Weights of a small model that answers yes/no questions on an image's attributes: encoder patch size [4, 4], fusion encoder layers 8.
Rows from block 7 of the image encoder of a small model that answers yes/no questions on an image's attributes, named by matrix and row number. Rows with one number belong to one neuron. Each number is 128 + 32 x the weight over its row's rms, rounded and kept within 0 to 255. All counts start at 0. Numbers have three digits each.
After each neuron's rows are labels from the 100 images, of 14976, where the neuron reaches its highest value: "strongest on" is what is common among them. Only what is clearly more common there than usual is listed. The data: photos of arthropod specimens (BIOSCAN-5M).
# fc1: MLP up (encoder.blocks.7.mlp.fc1.weight, 320x160), inputs 0-159
# fc2: MLP down (encoder.blocks.7.mlp.fc2.weight, 160x320, transposed), outputs 0-159

fc1.244:127098140103142076137117096152086164153099086134132106090160156121154144089160191174134121167192098144075114109188164181072131181090122138103118113090110086147138127142136165148109114070122133124135201095150165153098122120144091141102107104134196159175186106176121154137122137163103077146124142169078149173096111124135116174107146109167051181153118166106143144109119145113100141079048151142098173113070149122165172130080157129092106147151097116079154141175138096120117182112129061
fc2.244:138144073143129098134106123092117166076156098103150122089150128082124126060158133113138128177136137120164153161076133097153118174078067187149149093137134094104150133164120099146163107074172152156095147062148139126106056160174174117161080158097170170156099155104202126117148144078133137167056120134117154140131139151125143176146122099185102129170121115096147164147082142134151172114128125099062171177193136117174148129086168126121069138118128045131107174138177155144154111154135170
strongest on: order Diptera

fc1.282:104126093159131102088175100135071140139117118103134178130179110095184115126157123193145163127171102141167104113161159148098167186108102203181129144172145109097097130139132152126136152013101128108083160146068186162139140104131121126170127079065173146133143105166138181109147183113084083177096136135112118135146128100164065099099152085144082178170123137117105071128113158141171175090119144136100161150142144127139110099095155130120128145212111094105188129136114117120112164146160093
fc2.282:133167103109125115126143149142068137099139095090186134127168127079146134083125173127075152190151130109132095141121108129134155172098102192107135084098146131099073093158150105116142141050116136203156154103149125104146049124193107054175149106105120095148159126123179164138106148130169104163111163124112139102149098194125173126112107179145107140138149108059172163116126164184117205146157126127098139161080159172105119149177097152089087105134158083087123199133137165107133086118117099
strongest on: order Diptera

fc1.147:072123177153107144125095185095153177124126152107117131109124108110141138113141133124123108175141115112118110153113127069132109133086150146071109108112111125093147137134121151027081139153114102114181168079121099140194099157094126125146146129126142115109114140092088156127175159082114131226075102120097122135183114137102146099158114160087116174109189133071071102145091194157175173049082124119089126098147081145104073137143219198134098111135143103127134107123100115105148126161158075
fc2.147:165110140133154141130088169125177130132149131087106088116103114148151138134087120169140103049096146142139146115133118100166045134199132122121121113153131124144130151119129133136131163176113099104130107172133098116135097057126078133103175051129154153114114181066110180155106120137118214160183087122151145118132074139124173062120141160125187140104068076110103105123183104148149105105126199092165080152159162149088102112165108041160156159100056157141115101105091097139125120137148126
strongest on: order Hymenoptera

fc1.133:171166130064089124160137085174117172116102120120105100085185128132142134087108187135107128150169095097125075141125124103134153143147090136108101106138133171109115142149104150086137087096089100182149120125207117151169099078116072109191137102136129128191187100120127180140140125134150130152105142124100123156108124158156107130112102151132097152156197110088120176140146138159082125069127095151051146076080101118113146114102152138066065131183174125163201079186090088134195111122139101
fc2.133:181175153098092120118110183119157148163182149100106070106145112184136129116102121174104107096122113180049109086126111095178131110184136149124043106133123134098095131158132092181113100116110134147191120113180118108176114115097125129164147102115141130153128095169124114067148144070098116143161075145156099140153032101114125131145090140092156098118071186155153148088152094192105135185091083118144106152070133193160105111185142076111110109135115145065130118123110127124137105105134092
strongest on: order Coleoptera

fc1.243:132105084148137073132155100149116169178088108097173131128192108119173101124146158173120159132157069143160123105137161160124168150104120217152108131171091106116077125124095141133103103017096153115093149112095145138108133087116125149116090103088155180161150131194149129117124168129119091180095142112107138149186119062135065118117120100156048174155123183117170101110123126142125179084080163122123150142128138120177112113080123173107125121183119066093200132102103114104135162130106102
fc2.243:129173131081113151088138093164061126099136124105141139149144096073142133044126141138114153195123102099109135179158156094118152158069062158123135102099129148118101089141134087110129142066116139197135134106136177100136080114181157065174106141095167132166135119121182144102097142139186084196068135122134101149100150142136133148119084179134108103140157160076138122108093184174126205140148126113080172196077163163123171146133148123111056104141128076136141164121112132112140081130112132
strongest on: order Diptera

fc1.70:117081142131126130135099165144099200114136173088105150144124146111137159101142134125119113161137147109080123180127130103174211127076122151139112131096122135115145118185087096105137173174123124121185085054125092159135077131152154103130182161119124087107094165120093052145150164125103116202133133150102154095162100104117145115198111092052090144113169154117082152134154121170129126026076163121133109085161112126141146124124155173115146106105137125129137072158208079125111087177120079
fc2.70:141101174127139155122107172143175151103145165070110092130108112179139145157104097123120096064112160079147092129097134098166087144166165152079118131103121115132168129105123108135136170177134135102136147161086119156135159060138093111057114065117144093112123209098119165126129109101107147154163075111155103169153104128147150092111116153081150115133100145082102107183149145133115116091149243144154051105100134137060066082140163098128132153097058158156135080138106065113113140119121176
strongest on: order Coleoptera

fc1.140:193167162140099134096119082151156092181051113073065094131128171172124127106152179113125141118105136144108110127101141177141128174149121112121096075145102114157147133142125115079152067086166118161159150112186138182128081180120088117142130074115116108135174094138101134164138137123114169146075100130121076171149179124092033130113098172089102107116113044090052194169164094151109095121165100125122177138119103107172131154080145152125099150139141125185128164138147120162152137128122127
fc2.140:163129149154107128147079190168174201137150130154077085108147099169122124156114122191096101079124122141113125144115057092155159110177126109106078084107079166075102144189106161111075145158083137115188121098173104128172108089079091144119133119114108175086139114121068148133148130104118109143185104142112081144191110101107199118157137160144168169147117176146193143137181116159128174149072094108139094150099125146076116104172115088152098163097156144142118074089152136105134172117136129
strongest on: order Hymenoptera

fc1.173:131092079114185075122121084123082125148096107107133177106159088106163086146159112142111172162133100160174154125122155139070114130090130186177119098114105113163130135107137105112116104034134154161121148136078128109093140084086112127147084132088190134145112105179185163168107173073118121135108171114071110127133129129148082141119170106146074181178086128084169077114085183108171162133092158131117143137137183121175100069095128109143150130149091075089154216140125160169147126135156142
fc2.173:178185185082109144146148143161102173151113100132141104155180109105128145067132171144070143163150105128066092105145143118150151172102115187162084101153150136048094088158154116134151135085111151162102163063178123066158056130162157080150122116136142093124145155130131180089083159126134113179135086116113073151131102161116144156146109164104100157175122132077168179106147136165134135142083150155109141197108144185134149187157143089158066110146126120094119136192107123088113151143089133
strongest on: order Diptera

fc1.79:185138158140080135091153060172124122117040102100133132095131129091171076127160191135125101146113117129076071178104160156090104109098106077106100081088095140126154121125127085071121135083165109162159187109158139149133105149116059069137164082135167106137152110123119142168119143122148161143050091097115144088090141153130060123161103147098153143079105123143123142120140125148133115119167117124074202161100117150088060147079154135120154136147149117123117196106098132185155108175118072
fc2.79:106107158132092091122117144132178110114115061140126136117152142180140120171105142161147101066119165195116105103115065130153088054169145162123088100158124183140158125140116112182078132172138172124134144108184068106150090101102172109118193130113144146101131109163085153145136160043061147177165127144135093086096051128123161121128090161113173104101102103180187129085183154156139113118131104141123120143111079145108052087157152066123148153142094138117155126137142126103118192105144128
strongest on: order Hymenoptera

fc1.59:170150079093117142159094140142111133127077081078095075160157148112074097117154103087132161164138103144193090091117157110119148133105100185142098119156132115169124163148134092088139144056155149155110091101128135114149105086123124065196070120093118158166165107140183068213084098117197157133114124126107127119106118139142141218050122155130107161101115058112121112140083159127117136129162144114098157081125123049122131125094102098106108120139155158073155180123136125133153124184149141
fc2.59:131219145097090105178116124130128156107137127093122089146146104168116172103090210195112099142075109106111127105176088062147098139147138179103125068156159151114109108115117107152107111185137166135160089093178076097153079139150140045163154124111106093149122145139146142097093167114130180183147105192141143154112036161133171091135110175077123153131108155110156146097153103156110162130150118124110138180098127180115065106173134073175091143135110091114140127139118119130165098149107152
strongest on: order Lepidoptera; order Hemiptera

fc1.102:140113148160127149131139090159115127170104102096102171076137154126081054108142192131117152122080147162124111147040153167130111164161092139159120124082136092157158184152156072060103155080159119150136175131115160141100125155134095135138164098130139117127160078127101113203124163067114155126078087130136164094144185152122058135179104142145120121094096129087072141100119113159180107067152099131144135150108161124127146157050153142163151179148104117158134176151167156200148128177165107
fc2.102:183146150123147081115114203169193160135174157129056091133130128182138111126113176134134059098102158148097106138096089104159115098163166110124115109104091161140103090116162116178091094167098160148159114142183085138171135101111133125115172072118118137133137078147108166124118168132110150158199132145143127115140082106126182104119077145137161117110089125150226123108182089198100101108147088157099135132121169125130055075184132107101094118149129150148091088113151088068143163109155156
strongest on: order Hymenoptera

fc1.118:137127162120119149151148126144102152115114115055109096156154117148154141055118176117116137188147122086082081198135109066133146170102109118104106131091100159099135127182077136048085159138137127137170156059121093112167057138161140081159110153142160100135110120105096136096158165102113159208113105151155114106167150109145136127136137187097107120107169178080061131144131118134105170059101176138119147105137111117089111177140177121112087055110156145080148105129113167104138092163095065
fc2.118:154072155099144167139093146143205085100175162070077092104113130167133124183132107110161122119093143084133120130084106150120097111164129125155167185139127117141134145077139125133134148123102153095156130123135131169167128077108122127033130085161158091133103216055139143149086099114101179146188111136123141151121120127097156087148105089147141120120079141108136136160138111127068152105137232123116079097100156158085101057130151072165145160128105160125112073122119081136170147160142181
strongest on: order Coleoptera

fc1.105:080113078117143090133128134097117112151114121104186177139132124121153076141104125184170181136194093160150121121166164168120150166117114199154107105158114105152080107148119155107085159039139171104119130162138150145116155110125141139119074093082178181133130132195196144112115139155121078143140134145076074194152146113131084082160156089189066124186122176098101080109093095118121162131097166138127200101132137101172155111088122122101134132184119076091158125118133128113150181106142120
fc2.105:122152155084101166112120122154052169103123082079144107105110095055145126064150149141130196202141105062087144124137166093136156190064068154162146097117159117075079146146112152116142140102160124175103143103102193091137087100187127089133078113135099110174120165102188159153079199101180089168096145133132094087135088170136127159151143128106095147154142157077133122119110136146087161157135177146113158147107177141136162127133114127132090102148111101109099141157124100134116062137102126
strongest on: order Diptera

fc1.160:145132113112145097116170076139079143173104141099161143108153134138148113158093166190147142128188064135119103104196190163118174159132109186140100083087128100117095094173121144152124134049133137122138177132159189183132148084093100144144112132099165153140138081143150134116142184133126098174149143170110097136139085105136067081123164126185036172182130208107113142125107117128161140086099153120136181135140160165168107107149112149092085122196097105090178107142139105147123168140099124
fc2.160:132104148114148145142131143154068178089110117072137123132088120057137118104175118157150186185142115117144141134096121160118120169076057188176118053154129122109066109148123117082142143038137156220094133098135174114110078117158145131131128107127128150158157114131211133120107182117146137152091163147120129118148102178124109136109092173174092165180144134058156147137098166176118202177143149145126148137113181150114124109156129123132093101147092079113111181154130090112113071117127116
strongest on: order Diptera

fc1.36:155167143078096136135119171173082099147162072075159091140115185115118166154080139148106189092146144133088181101182106132095192128136137147119156080173121142078075127206135137187173106110106101111130119152125131100086069112117094125128164105107134097162167146137160186153089158160095173131117116158138150126101097112122110205120149134120126157146096078081163179074131138151123111116158159143152123094103101061096206153164110090112134144186138115121181094181172116144136154135116156
fc2.36:158138122135081154092094111153152150142131146079153108095153073096092112155171141156084125145103118136126118093065149120150086141087121115141149160121120121127105144084152133091135174090121123162110111148128127157178091112102144118156141115131154140130136211094090172139098135085109140153164170098112103092157092113091121077106106146179141091076097168066122107141145132143099146078146221158136105209088183209080103060160109097134164091127071134126105191110109145062176126074130147
strongest on: order Coleoptera

fc1.63:166107082132133121132152121110075122136085106065129122142168116097096076139155154143094138158155136160220132132043102130077038157086065145169185064194079085128088207110142124152155139079102176178093096134114098139140130113144097140109139095144108116178154109128130155184102159096154135153118160149138069114089123122131124125093162139154074145155118069123173087124135167097146173086165143114109176139120164072164164101128147144149116118141112134099124136163161106159152141155124150
fc2.63:172206154084079133173134143151089153086184102115100143108139148136133161099113135133107082181103108136078117137123101074175113136131117148100103104139190158113124118181133138104118139137102141161127112066193082060136067137172144054148104151146138104138144139112145103067106147116124089179111154137133127137097096153129187099161114180125106158067142171147171134090099143192065131145131104156093130182083134208108090135192103116128134116116126151074073127180145115097146079147118118
strongest on: order Lepidoptera

fc1.228:159173164116144105146138102142142165166119146093145145117103136128117104103137173179149154131133166106091107135090179178118097172135093123136073146080149101178144160194107092071122145089177092162179137135153162102115072139129099113195193113120114120124120097139091110155133154121115121124044080151094119061094145096130071106160079159116091130075088094126046158145129142179143112113084113145103147175117146090137102099045129107140149134111165113165155189145132171181161108163167100
fc2.228:160112172162112109095078157140172123142181118138094080131162107163114161140153177161117050079115152139107136108133085079128069118198143127139137139108090148107122120134145118156083101163093185124191105083180101165169125113102090119128167043097122141147128094139093125111128117133071126103189137113146064111164050098128146135134133167146185115114138160140223109111172086130156145170121101121120121157161153184088107087153104114155138166146085175090129106107150148084120165084135092
strongest on: order Hymenoptera

fc1.40:080127075134127127122124152142082131131140134062115192108157089134117087147170154098121136159159109126196101081087174166195102159121074201160154120168104081125152182151118103068131108074089141158137142157100134168192120142121117166129130134082171127141130124182181142142124147107158102165083124173147100136147118143153084194067108141149127127123102160097196061097154160125161135056128155151148137142173095130145164108144150112111101132137108130059178163161095147120096095185147120
fc2.40:208163156095084123158149147148126193087155160091123135129173088135124147098148169165083123144094095107094063124141122073156118145147120179150082119141127167111144070129159076123136097151104112149155133100171093078180084075202129103196109160115118121171130129088116163104090166097124124204158101108122120111124078155129185131150087147115141121135131136117158165100124114164123157182095144165105140153066159170080121149205145054119089074138142117135121170176145167128143127144106155
strongest on: order Lepidoptera; family Tineidae

fc1.199:122096078163156104091134105111076158169060108109144154132174091114146106125125149193123150118170118144176088097146127129113109127133103211162151088162128095135098137117102155134133130028110170092114142136091144121123108079092127120108101089059191182121122106163135161129133162135120061147108116143078116154158142098142090114104123113139094193182128187082162060116124172109149183071110168118116183143107147148165116107086118176109138155205125074079156155120141130137140168119134104
fc2.199:148182158085103136109111095143071149104133096110141152158134096086131171084119156140126089163101093117064093180147128107158148169117083183109118108118167177071085078119162095081128106062098117150112156074139162094139091101153139063196139108112160093160122119105175176088098149115171128183124125141135111096114103164142121134099118146156086113157147146081143165089103161169128208157143123156049163159070168165106161113196152127109112084140129071127095152135110115154126118114085148
strongest on: order Diptera

fc1.130:132104128168183147127159146109107092158079124096169192152177142069126068143139127109124111164160147147162137118093155119095128140072113184186124081194134114143110172134122103103132121036110158121081167151076158114118138113105147148138105108039151144108139119167142173174122159088108082149083117126134110107128123124133076172123156117143074129159127124054188069116137182095136157090093165112111184147122160123156138089112122145154136125149118078081134210114133165150109159197149117
fc2.130:149154148085078136160163087162086161147126094094149107157184099137116149059108180141103134173097113114083103141145136080124135131130088175110091076142172173044139078144134120133142121093097091204095154078192126072151054143170105071196162154144157083133132107131137158080084190116116137174143087136108108116116110148125142186150087150135114153148144156106140188109129138180152135130101129163079150181095128157113128139183136079132111114101155092118089138140115164116168124160094105
strongest on: order Lepidoptera

fc1.112:134190085058182132160144149091136160075176151147103100116170129109118158066076138113109071137127104131097074133163101080169119125157091179120139161069122131190136129097121160139103081093123119116125093084137128161132132106117096118126086124111110129191106129160134215108162170108176115113138128124103079197124153150135170130044128126162095144151185135109116081143155137138140180161151150094032166115126106130115092088147155151068111090084093115088108130124080124101111130098128158
fc2.112:121141114161102156182124120154161067164154110102119121104096137165108115146181180167142086127060146159126131092074103115118126123170163092107093084135123077111078116152144145154145145161155127190096091165140153133156083182133120160183160088104093061125142154139114125126137132077093180122171166134115105072141114117163110082153083125144169089084116152123193127088133095123105097154103177181156152158088131150085096066140079123140175141131095151086083207142169077083133111080114144
strongest on: order Coleoptera

fc1.27:122167128110102059107203097075135111148151060124120066156094178186139108159110129153100076096087135161108113109162138114124123052156182130053069151103152134158132066090162157130111104169138119129063126175110146097124138122096098152140143088145165087072136121116099153095115089093076127083113058149184130166112122118147138142139110120133169144136108122157127127174162130101137093190187094147091135150122069139101071128182118117131118160097129075133116119118107142180083154086131100
fc2.27:118160151164106095173084118147152093171065047112146153103150149117155124168149161157083081102140147156120159121096154151150110043139162157177145087144143111168133112109170093088102104142113116128091186180101115163167119141088154108134133102118107101132134174162119134097115187114131164166083094184170111060125078134110084087108111115164148142133139204155159118131128186097105152106066167122173101157081087138173097122126130119124168138192131139054169126155158129088161153156172120
strongest on: order Coleoptera; order Hemiptera

fc1.50:150094137106186093189102136151125094095112120130071200142125080146145096079155158098080092178112128098154108179138104150187101194097086184166131115113109092128131200137116105104126062118069099148164102106113089142142077130174095129167131171117160160169125130136105095173167143085162134148143159113114088079145119138109098126095090117086128144089150146130136108156097103191109163092082119149092163145105142116163127153080097077106069080106076145079113114137149102138145073107169178
fc2.50:160150125143116133166077200167137139185152101120087033106131152121093102135136144148077112061081152102124172074094052087148094147151149144107086120161111136165104122145157132143163113130109153125127088156121093144111089066101134149119080057092144120111120140137149128142135126101126164201168163091114154108180089122114136103120127117148173140147108119125112098084146119102101136111107168166193139123125139203102098087151162041160130119133065153144157096176106122074085170155133179
strongest on: order Coleoptera

fc1.290:117105152128146161143134115159153193125140154038126182125173144112121123107162136092119156159146119096077122222130106115119119173112120150135093091129127137132116138199078121067096154137144112143171181058103067136169064114171096127176170109081104113151106140138126103174155120100113113168101139165120158098121159133100115109130087121087141157083134168068070177130148100184177117060050133165104140124129132123112109153132192172171136140116157155137145138109153091138138138188133073
fc2.290:169124127104116170122076152128179097135155144070098067152100142163112146153130059138146101089112104088121137082060116147134030133143140122134114151115113119153140090113155148091100113124134147142152094139108107144131108070116117107070134081128179108149102209112143113091094161112126162152183110128159148142097080121136143057107123117141137101130122150100125089160140081145098176111144191146118091096146168183046102057163149080146100142132049154102173056134116113125158134173143164
strongest on: order Coleoptera

fc1.310:169162119061126077128099100128100133138112104103074096132170134121118099079088161158094142128137080123105063153128093136097151177153110146120152138110120134144111125150108165072124054066119142139101085083145096130141119090094081102175160106126107100161123129150160192158132130100116095180052114186089106108182157142200059146077097134129065135122103073106093153134120156135108124090118132113097196101109145091124140144109151169115067078116135131150187136184108143119187103140083096
fc2.310:132168170149092153138113201162183135138140146103083083135165109165126130162128133147116123129092112133075077083137125112195058135151169091146102139177131181090057122152175124182105127146128168103138126091172103175116121136099153092080135087112128140096101136160146072095128120087085171139198111133128126125154096083110151120117101143089159153115055116164202161075164080141116092173092081142171121120144110113099105100181116062158158113172094147079106083127090104105129123105113120
strongest on: order Coleoptera; order Hemiptera

fc1.152:143133177107124127173143068138072182104123135110182134054229143083159126132100136164113170128182058124116108132165168146107141156132137162102106107065137085113145117135084159113139097076133114140111133086135173160141133113105061118157154116115164134182147091180139179088178183195137112143128142125118168127136114066145132186116118107119055148194129120072150122158121076149134172118131143110113173118097123135173149156120157122053119138167121077151178177167118146140137125125132141
fc2.152:138121133148085110137132160110104135150104166170097112105117113108118143054110140105131134164127162108134138158081120143130112169111103179125126085139151133114115155154144168116122124088185179219132091073161139109208106123170131089209141088131145125135132089146169096160097182082115156177088129139157097072167124173158147080181124144128103147081063085154160150106176130162067179115155126147125155181147172099117066071155154125088129166130085116150152168120152053119140136084110135
strongest on: order Diptera

fc1.29:134079138136182111100107099095088149168087123109167122143124173098153079146134119183116205147148125159110105099149187150120161114121130185171122107182122134113073171181097084143141140047152169125133171149138148149145150118146172098151076168088186132164135101144152154142129153123115095168094157163056091111183152107153111126121167092178086124168092167101074132105138103126107136125084130167161206123140133130171115073105070106112079097196120060110148168113160133125138138127130116
fc2.29:133165111108094180184111141131061124156172089089123084079083127087129178068162174144086101155082123065070147148107147142163079189074106187157160076128104117137089135171117107123188158046149131194116127074141127135147075096148141101155096122130131129190104139097126166105102152090150150136119154139141146084108140141162161130133142199144106146142082143056167081110147162154091199113153149105117122158133144154104152128162139118111090089121121152096123164092167127107111110117132162
strongest on: order Diptera

fc1.169:157117061128139141156147100120080143146100117052120140092128130107145094148153124082098112172095097092211124094063115156128111158103057112172153077169119090128119200096138089090111080066097154173110129183155104152146120152150139106140112103119131112167096096167192126156133156093181109140063111175110112115128191180162094190091150138155085164135081110114139071099153131093124099117146133157152141100127140063129171116127121096082103146187140126113157198122111131131140103130171124
fc2.169:180158122085066130186104103108147110084180084108121108110127154181141166059097160167090159108085124153086075127156095099114151101150115158170114105128180156103110123159168144145104173138108156169139114046157097098150081128175161101190144176130076099140144110106147120094131129072111169189132137176126094129081060186134190146138148166115138134140144142157132158086141128185067144171104095149104107123099125159134129154184087066121131094111144091076125126165123160152155129160120138
strongest on: order Coleoptera

fc1.49:092077115134168067114168095131084179153111095109135147111125123109165120115163174188141147126193139148171106113170180157125138168092116213162092117136111098117071129155110129116098139020140178132107163131089182167124148100101133114146104087069174174119160128176150145101143146122124094166105160147116098116135096071139094146157169097158079147150091184110151099098089136128159181081062136139137143174118110121159113099105119152098110152185086090110199138145136143147125174129111111
fc2.49:164146140104094126146123084148048193128132087101178137129137104081134108059137145142092130217133087120115105158151161140131139188105068185147108066136151107076099106171122114110140133039111098179116165076137149109116080140180139080188098131123157113166138132151196149094121153136157100200074150116122125141150158151142102177097120176144080115187139152053109167128111146144149176138107179152082160146123167130126163128132112128097109110152137104086131141145124174152124111156134128
strongest on: order Diptera

fc1.317:122105130136144125159126133092163154042075149149134161158094063110108112090175146096143073126148112126130128158078162115218105138096088113121129158117075117147183166090116087083095132119107154150120122085125140148156166096103125086139106113113093148168139100161103054160173109153172101120100154167084111121144165099170177130121059131150071108063135173134145164188111127109104138088088138137044153122130172126170076143140114105107055138120108184081105063140130103123110141132138127
fc2.317:161163116107098147187125108184148081100171138093181083090107099116094143123135130136076141147075097127080107108090146143149092164137148102150131171128110122122094079111185067154138133145097133195153102162176133117156087118156130103150135140148117112163122152110157167086092162091133167181138112143114139117121071195113162144143073166148163066107102126077141183117109126145086154138100145154082118159066149133123148100167087067093172062098115111120084211139167127052165120107137146
strongest on: order Hymenoptera

fc1.240:107101081127170099109114147161070103143144121077125206150154131090144065128184111104147153161155104129198132086103133142111105146125083153154110124213154119143111171139138087133103121050150137104131131187087129131148139149129181127093132154082127129145085163159167155166149142130152082175068129153087070135116134097125066110157133086121071137125120150071162084083129183122173159067073185132160152169127159124140142100083162157148127162184120083106155150103130095092152144152166132
fc2.240:190152157101097135167133074144110146098125130079113073153159123116096164082114158179069124159125109087100094189123104071152146165118102179149074137106161157119117122164154087094168143157092104206143152075144100085127046096194157094174157146179102080189121123080145170114090172130130125175093111152113092119105122199128160156109103182096115118106128126103099146100131115155126129148146157172089130168120141135113141183184105094133086078095154123109129138177142154098141097154137107
strongest on: order Lepidoptera

fc1.122:144075147123157109111126155155097127123113116090054135118136135122167141126120145099110128125164135119087152130174144176138221119111089102178110078135122194100130105213156106116107117111163138144181128090166144170110056124167166119121164150083082116122173125141110093149151072178127120133121135141149097085103102160112111139135079112091143103091154146138106185132094105169078125061057118191129167076143112087154143186082115098096148146164172153165106114173142131107173099166104059
fc2.122:157139175090091117150151163130162132106190106121149074135109098167075142128155108094102075099102154148148069117047147128148075090128165121093112155105109054135161104044133116097113166132123103134154121131099121144207159141094153124117118122139168099139126170133095172100146127075113152144172124098135112150106103140122142099085087104088111104085084119124148130150192104089103137099132200144132107162089156184071080107187129120105196114087089175113087118130166128097122149112176199
strongest on: order Coleoptera

fc1.42:107106142115130163150097187135109146091141130090066198144130094112164100076124115056143089159134102127142085141115137107205141121089139134125128121081128155099162145168126134054104141157087083095146129086110065155180096132112113124125128107105141142149125128114069091124182141118121094195087124108137147165191162099162134138166108155064088164066133156107145154147076163170125177078061166150127100106150115126120109121118191190157138105120153155126168063119121139089142069149119075
fc2.42:169126113103141170127139128147173120155121143062101024115140114173138121165117104162101101098073115072095121130102081119114047123158147153126115160113107120161122099119153091094129141160073130117130131147080130144131122073146085161109126063156132101088122167059100154100112142119145195174185085121124088083103085142119135082126121161125184086096108121101089113127189095162118143086147188098188103087087127166045127121179142081153185125115094149123109096149127087118121160136131139
strongest on: order Hymenoptera

fc1.120:102125115128080126098103187112056090167089156041140141114128133091132079099187115116186154189174126087143121135077158122172103174119133124171158097170122153117111149142110075063075107071118138100118132139128156144136149180121135161123132136120155105130099171128187108119177148098122107188104112163093096129179138147140114125139131093153057144107110110072139139093061195145136143074091168162174128090197153151123119066141158177129139116120151079126130154138112117125098144156170082
fc2.120:174145113054096161193104085141142183086132133055128110131162134126139180044089139134075150156135125082127072128161101035154147188100147144094087158090139169129149095110138112130161112182118095159145119114151120121178079100167102104184143162175149118168111162106116187051135136099106119128130089146119117131129095162148150131132142192110119107108073151090139172121140106163083124168147165124088146120084140158102140152206117110111104102068134155113095173139137125118156097132106148
strongest on: order Lepidoptera

fc1.153:164139112142139118095134089149082161139085109119133097094199131138166138129153141169134127133196053126148082129139140103094158137090090170152111099063122143119089089131069133136139089041096152147132183098117178133075132082135075078128099138133174176188139076124145195095142152118127071189112138106095173180155139119146059167098138153134045128151140123117090103119100135111116186113124122114130164139130107129126160102126135133080127132162115048090161172140105118152146145107130071
fc2.153:169080171135130154149099136152077199159103113072147106126132143082129096084138167139111140142117143084064074132070160131137149193118121154118103075164106150105074139141148117067166108091146175202156110124156146116173068134181142070167111107159139152189125084108179121081081147119121100140136141098130079078112110145096154104170096126114113150145079103076141134162105147184104163102149114098112104211113129151110133093124138095078106149145144093114110197107187103091128114109116143
strongest on: order Diptera

fc1.101:145113186089124150179149097112088161137106131075102071126104159167155138087121200110074137139103110074085145123190117138122181126103132164157088072137151189081108139160113165129108155116102078175125187108153107130155075075190069067149150152153101082127170145107143180109148160134100181203110129121142113111121121122128121174096112137064142150114147112048096160123143117157128152057100169151099121123103097094100114140128142125101125075156171102137154103127105137140168111122073093
fc2.101:153087137136136164112149169134191113117139162100101070133136117123140084176115097121141067136109153106177105091052114154142102096175117107130144147128092091150126148061147124081142146102133128096119157138070114203125168097129097140066145063111180119119130222117091168164108147139157128179147108140105140177122090071131150092105124094118142137078095137069126138179154122132102164075138236119152103094150157176096122076119178071153158153135094160103124123099103141137117161145125146
strongest on: order Coleoptera

fc1.200:130096084141118111111109050169156109188091108114164174067125087133143138133176142114141118178182099143149156091130109151201092191096153121146097176119131104122155167187137089093136148123186161114165145130068160184113132188133163145119146166145132112154141094113120076138127170143100108105084144086078139117148140072102070099117104082117059084162118136099132127162154132140109182040111176110118114114143185130138148114095102105161133090163078155103152086143130092168150113105169156
fc2.200:113117130103111097125086186099165126152150108118099110076093151154138194172086128146125134150115211107153151137072130092128128140118131133144148152096108161184151091114137170093128143141205142106158126146116093136142124066157125067123123111136138101159170093102090151116129106127146138145116073117180129108174102156099166074133128144161119095143083147141122052120162104126110119080138159130197138129066152170072055085104118175124102166116042115178108130149214098077140130117167177
strongest on: order Hymenoptera

fc1.12:181155117143195112150142145170115130143095133159139125129150142104105072084125125109103104126148094164175118128093140149099096185118075133181105105189103094127106186136126088144143119143087137205127143140132119156132111157150141118144120134124118198150076088141170097168123114123172080094116218097085099097138141126145064117085097110163139109098135127139138095134121163140112149118099098125101197133093215097172170101068133076078134144183088143133098200142155148154178126138179191
fc2.12:149092136163129144127115157136108083156158127173071117137140124151097108118167165162148168078079105176085169113083092179127090110162171149152134089180114142129059163156155128171156163172156150146169083139127070183160096109093134166141158092131092127115188126126131100147098172089131182131187144090119117076144056105183130084144128115118205138134121143158183133101141078185149137114133118167167143092126156136104090125185115085172126158124126095106097118101101118105147147089193187
strongest on: order Hymenoptera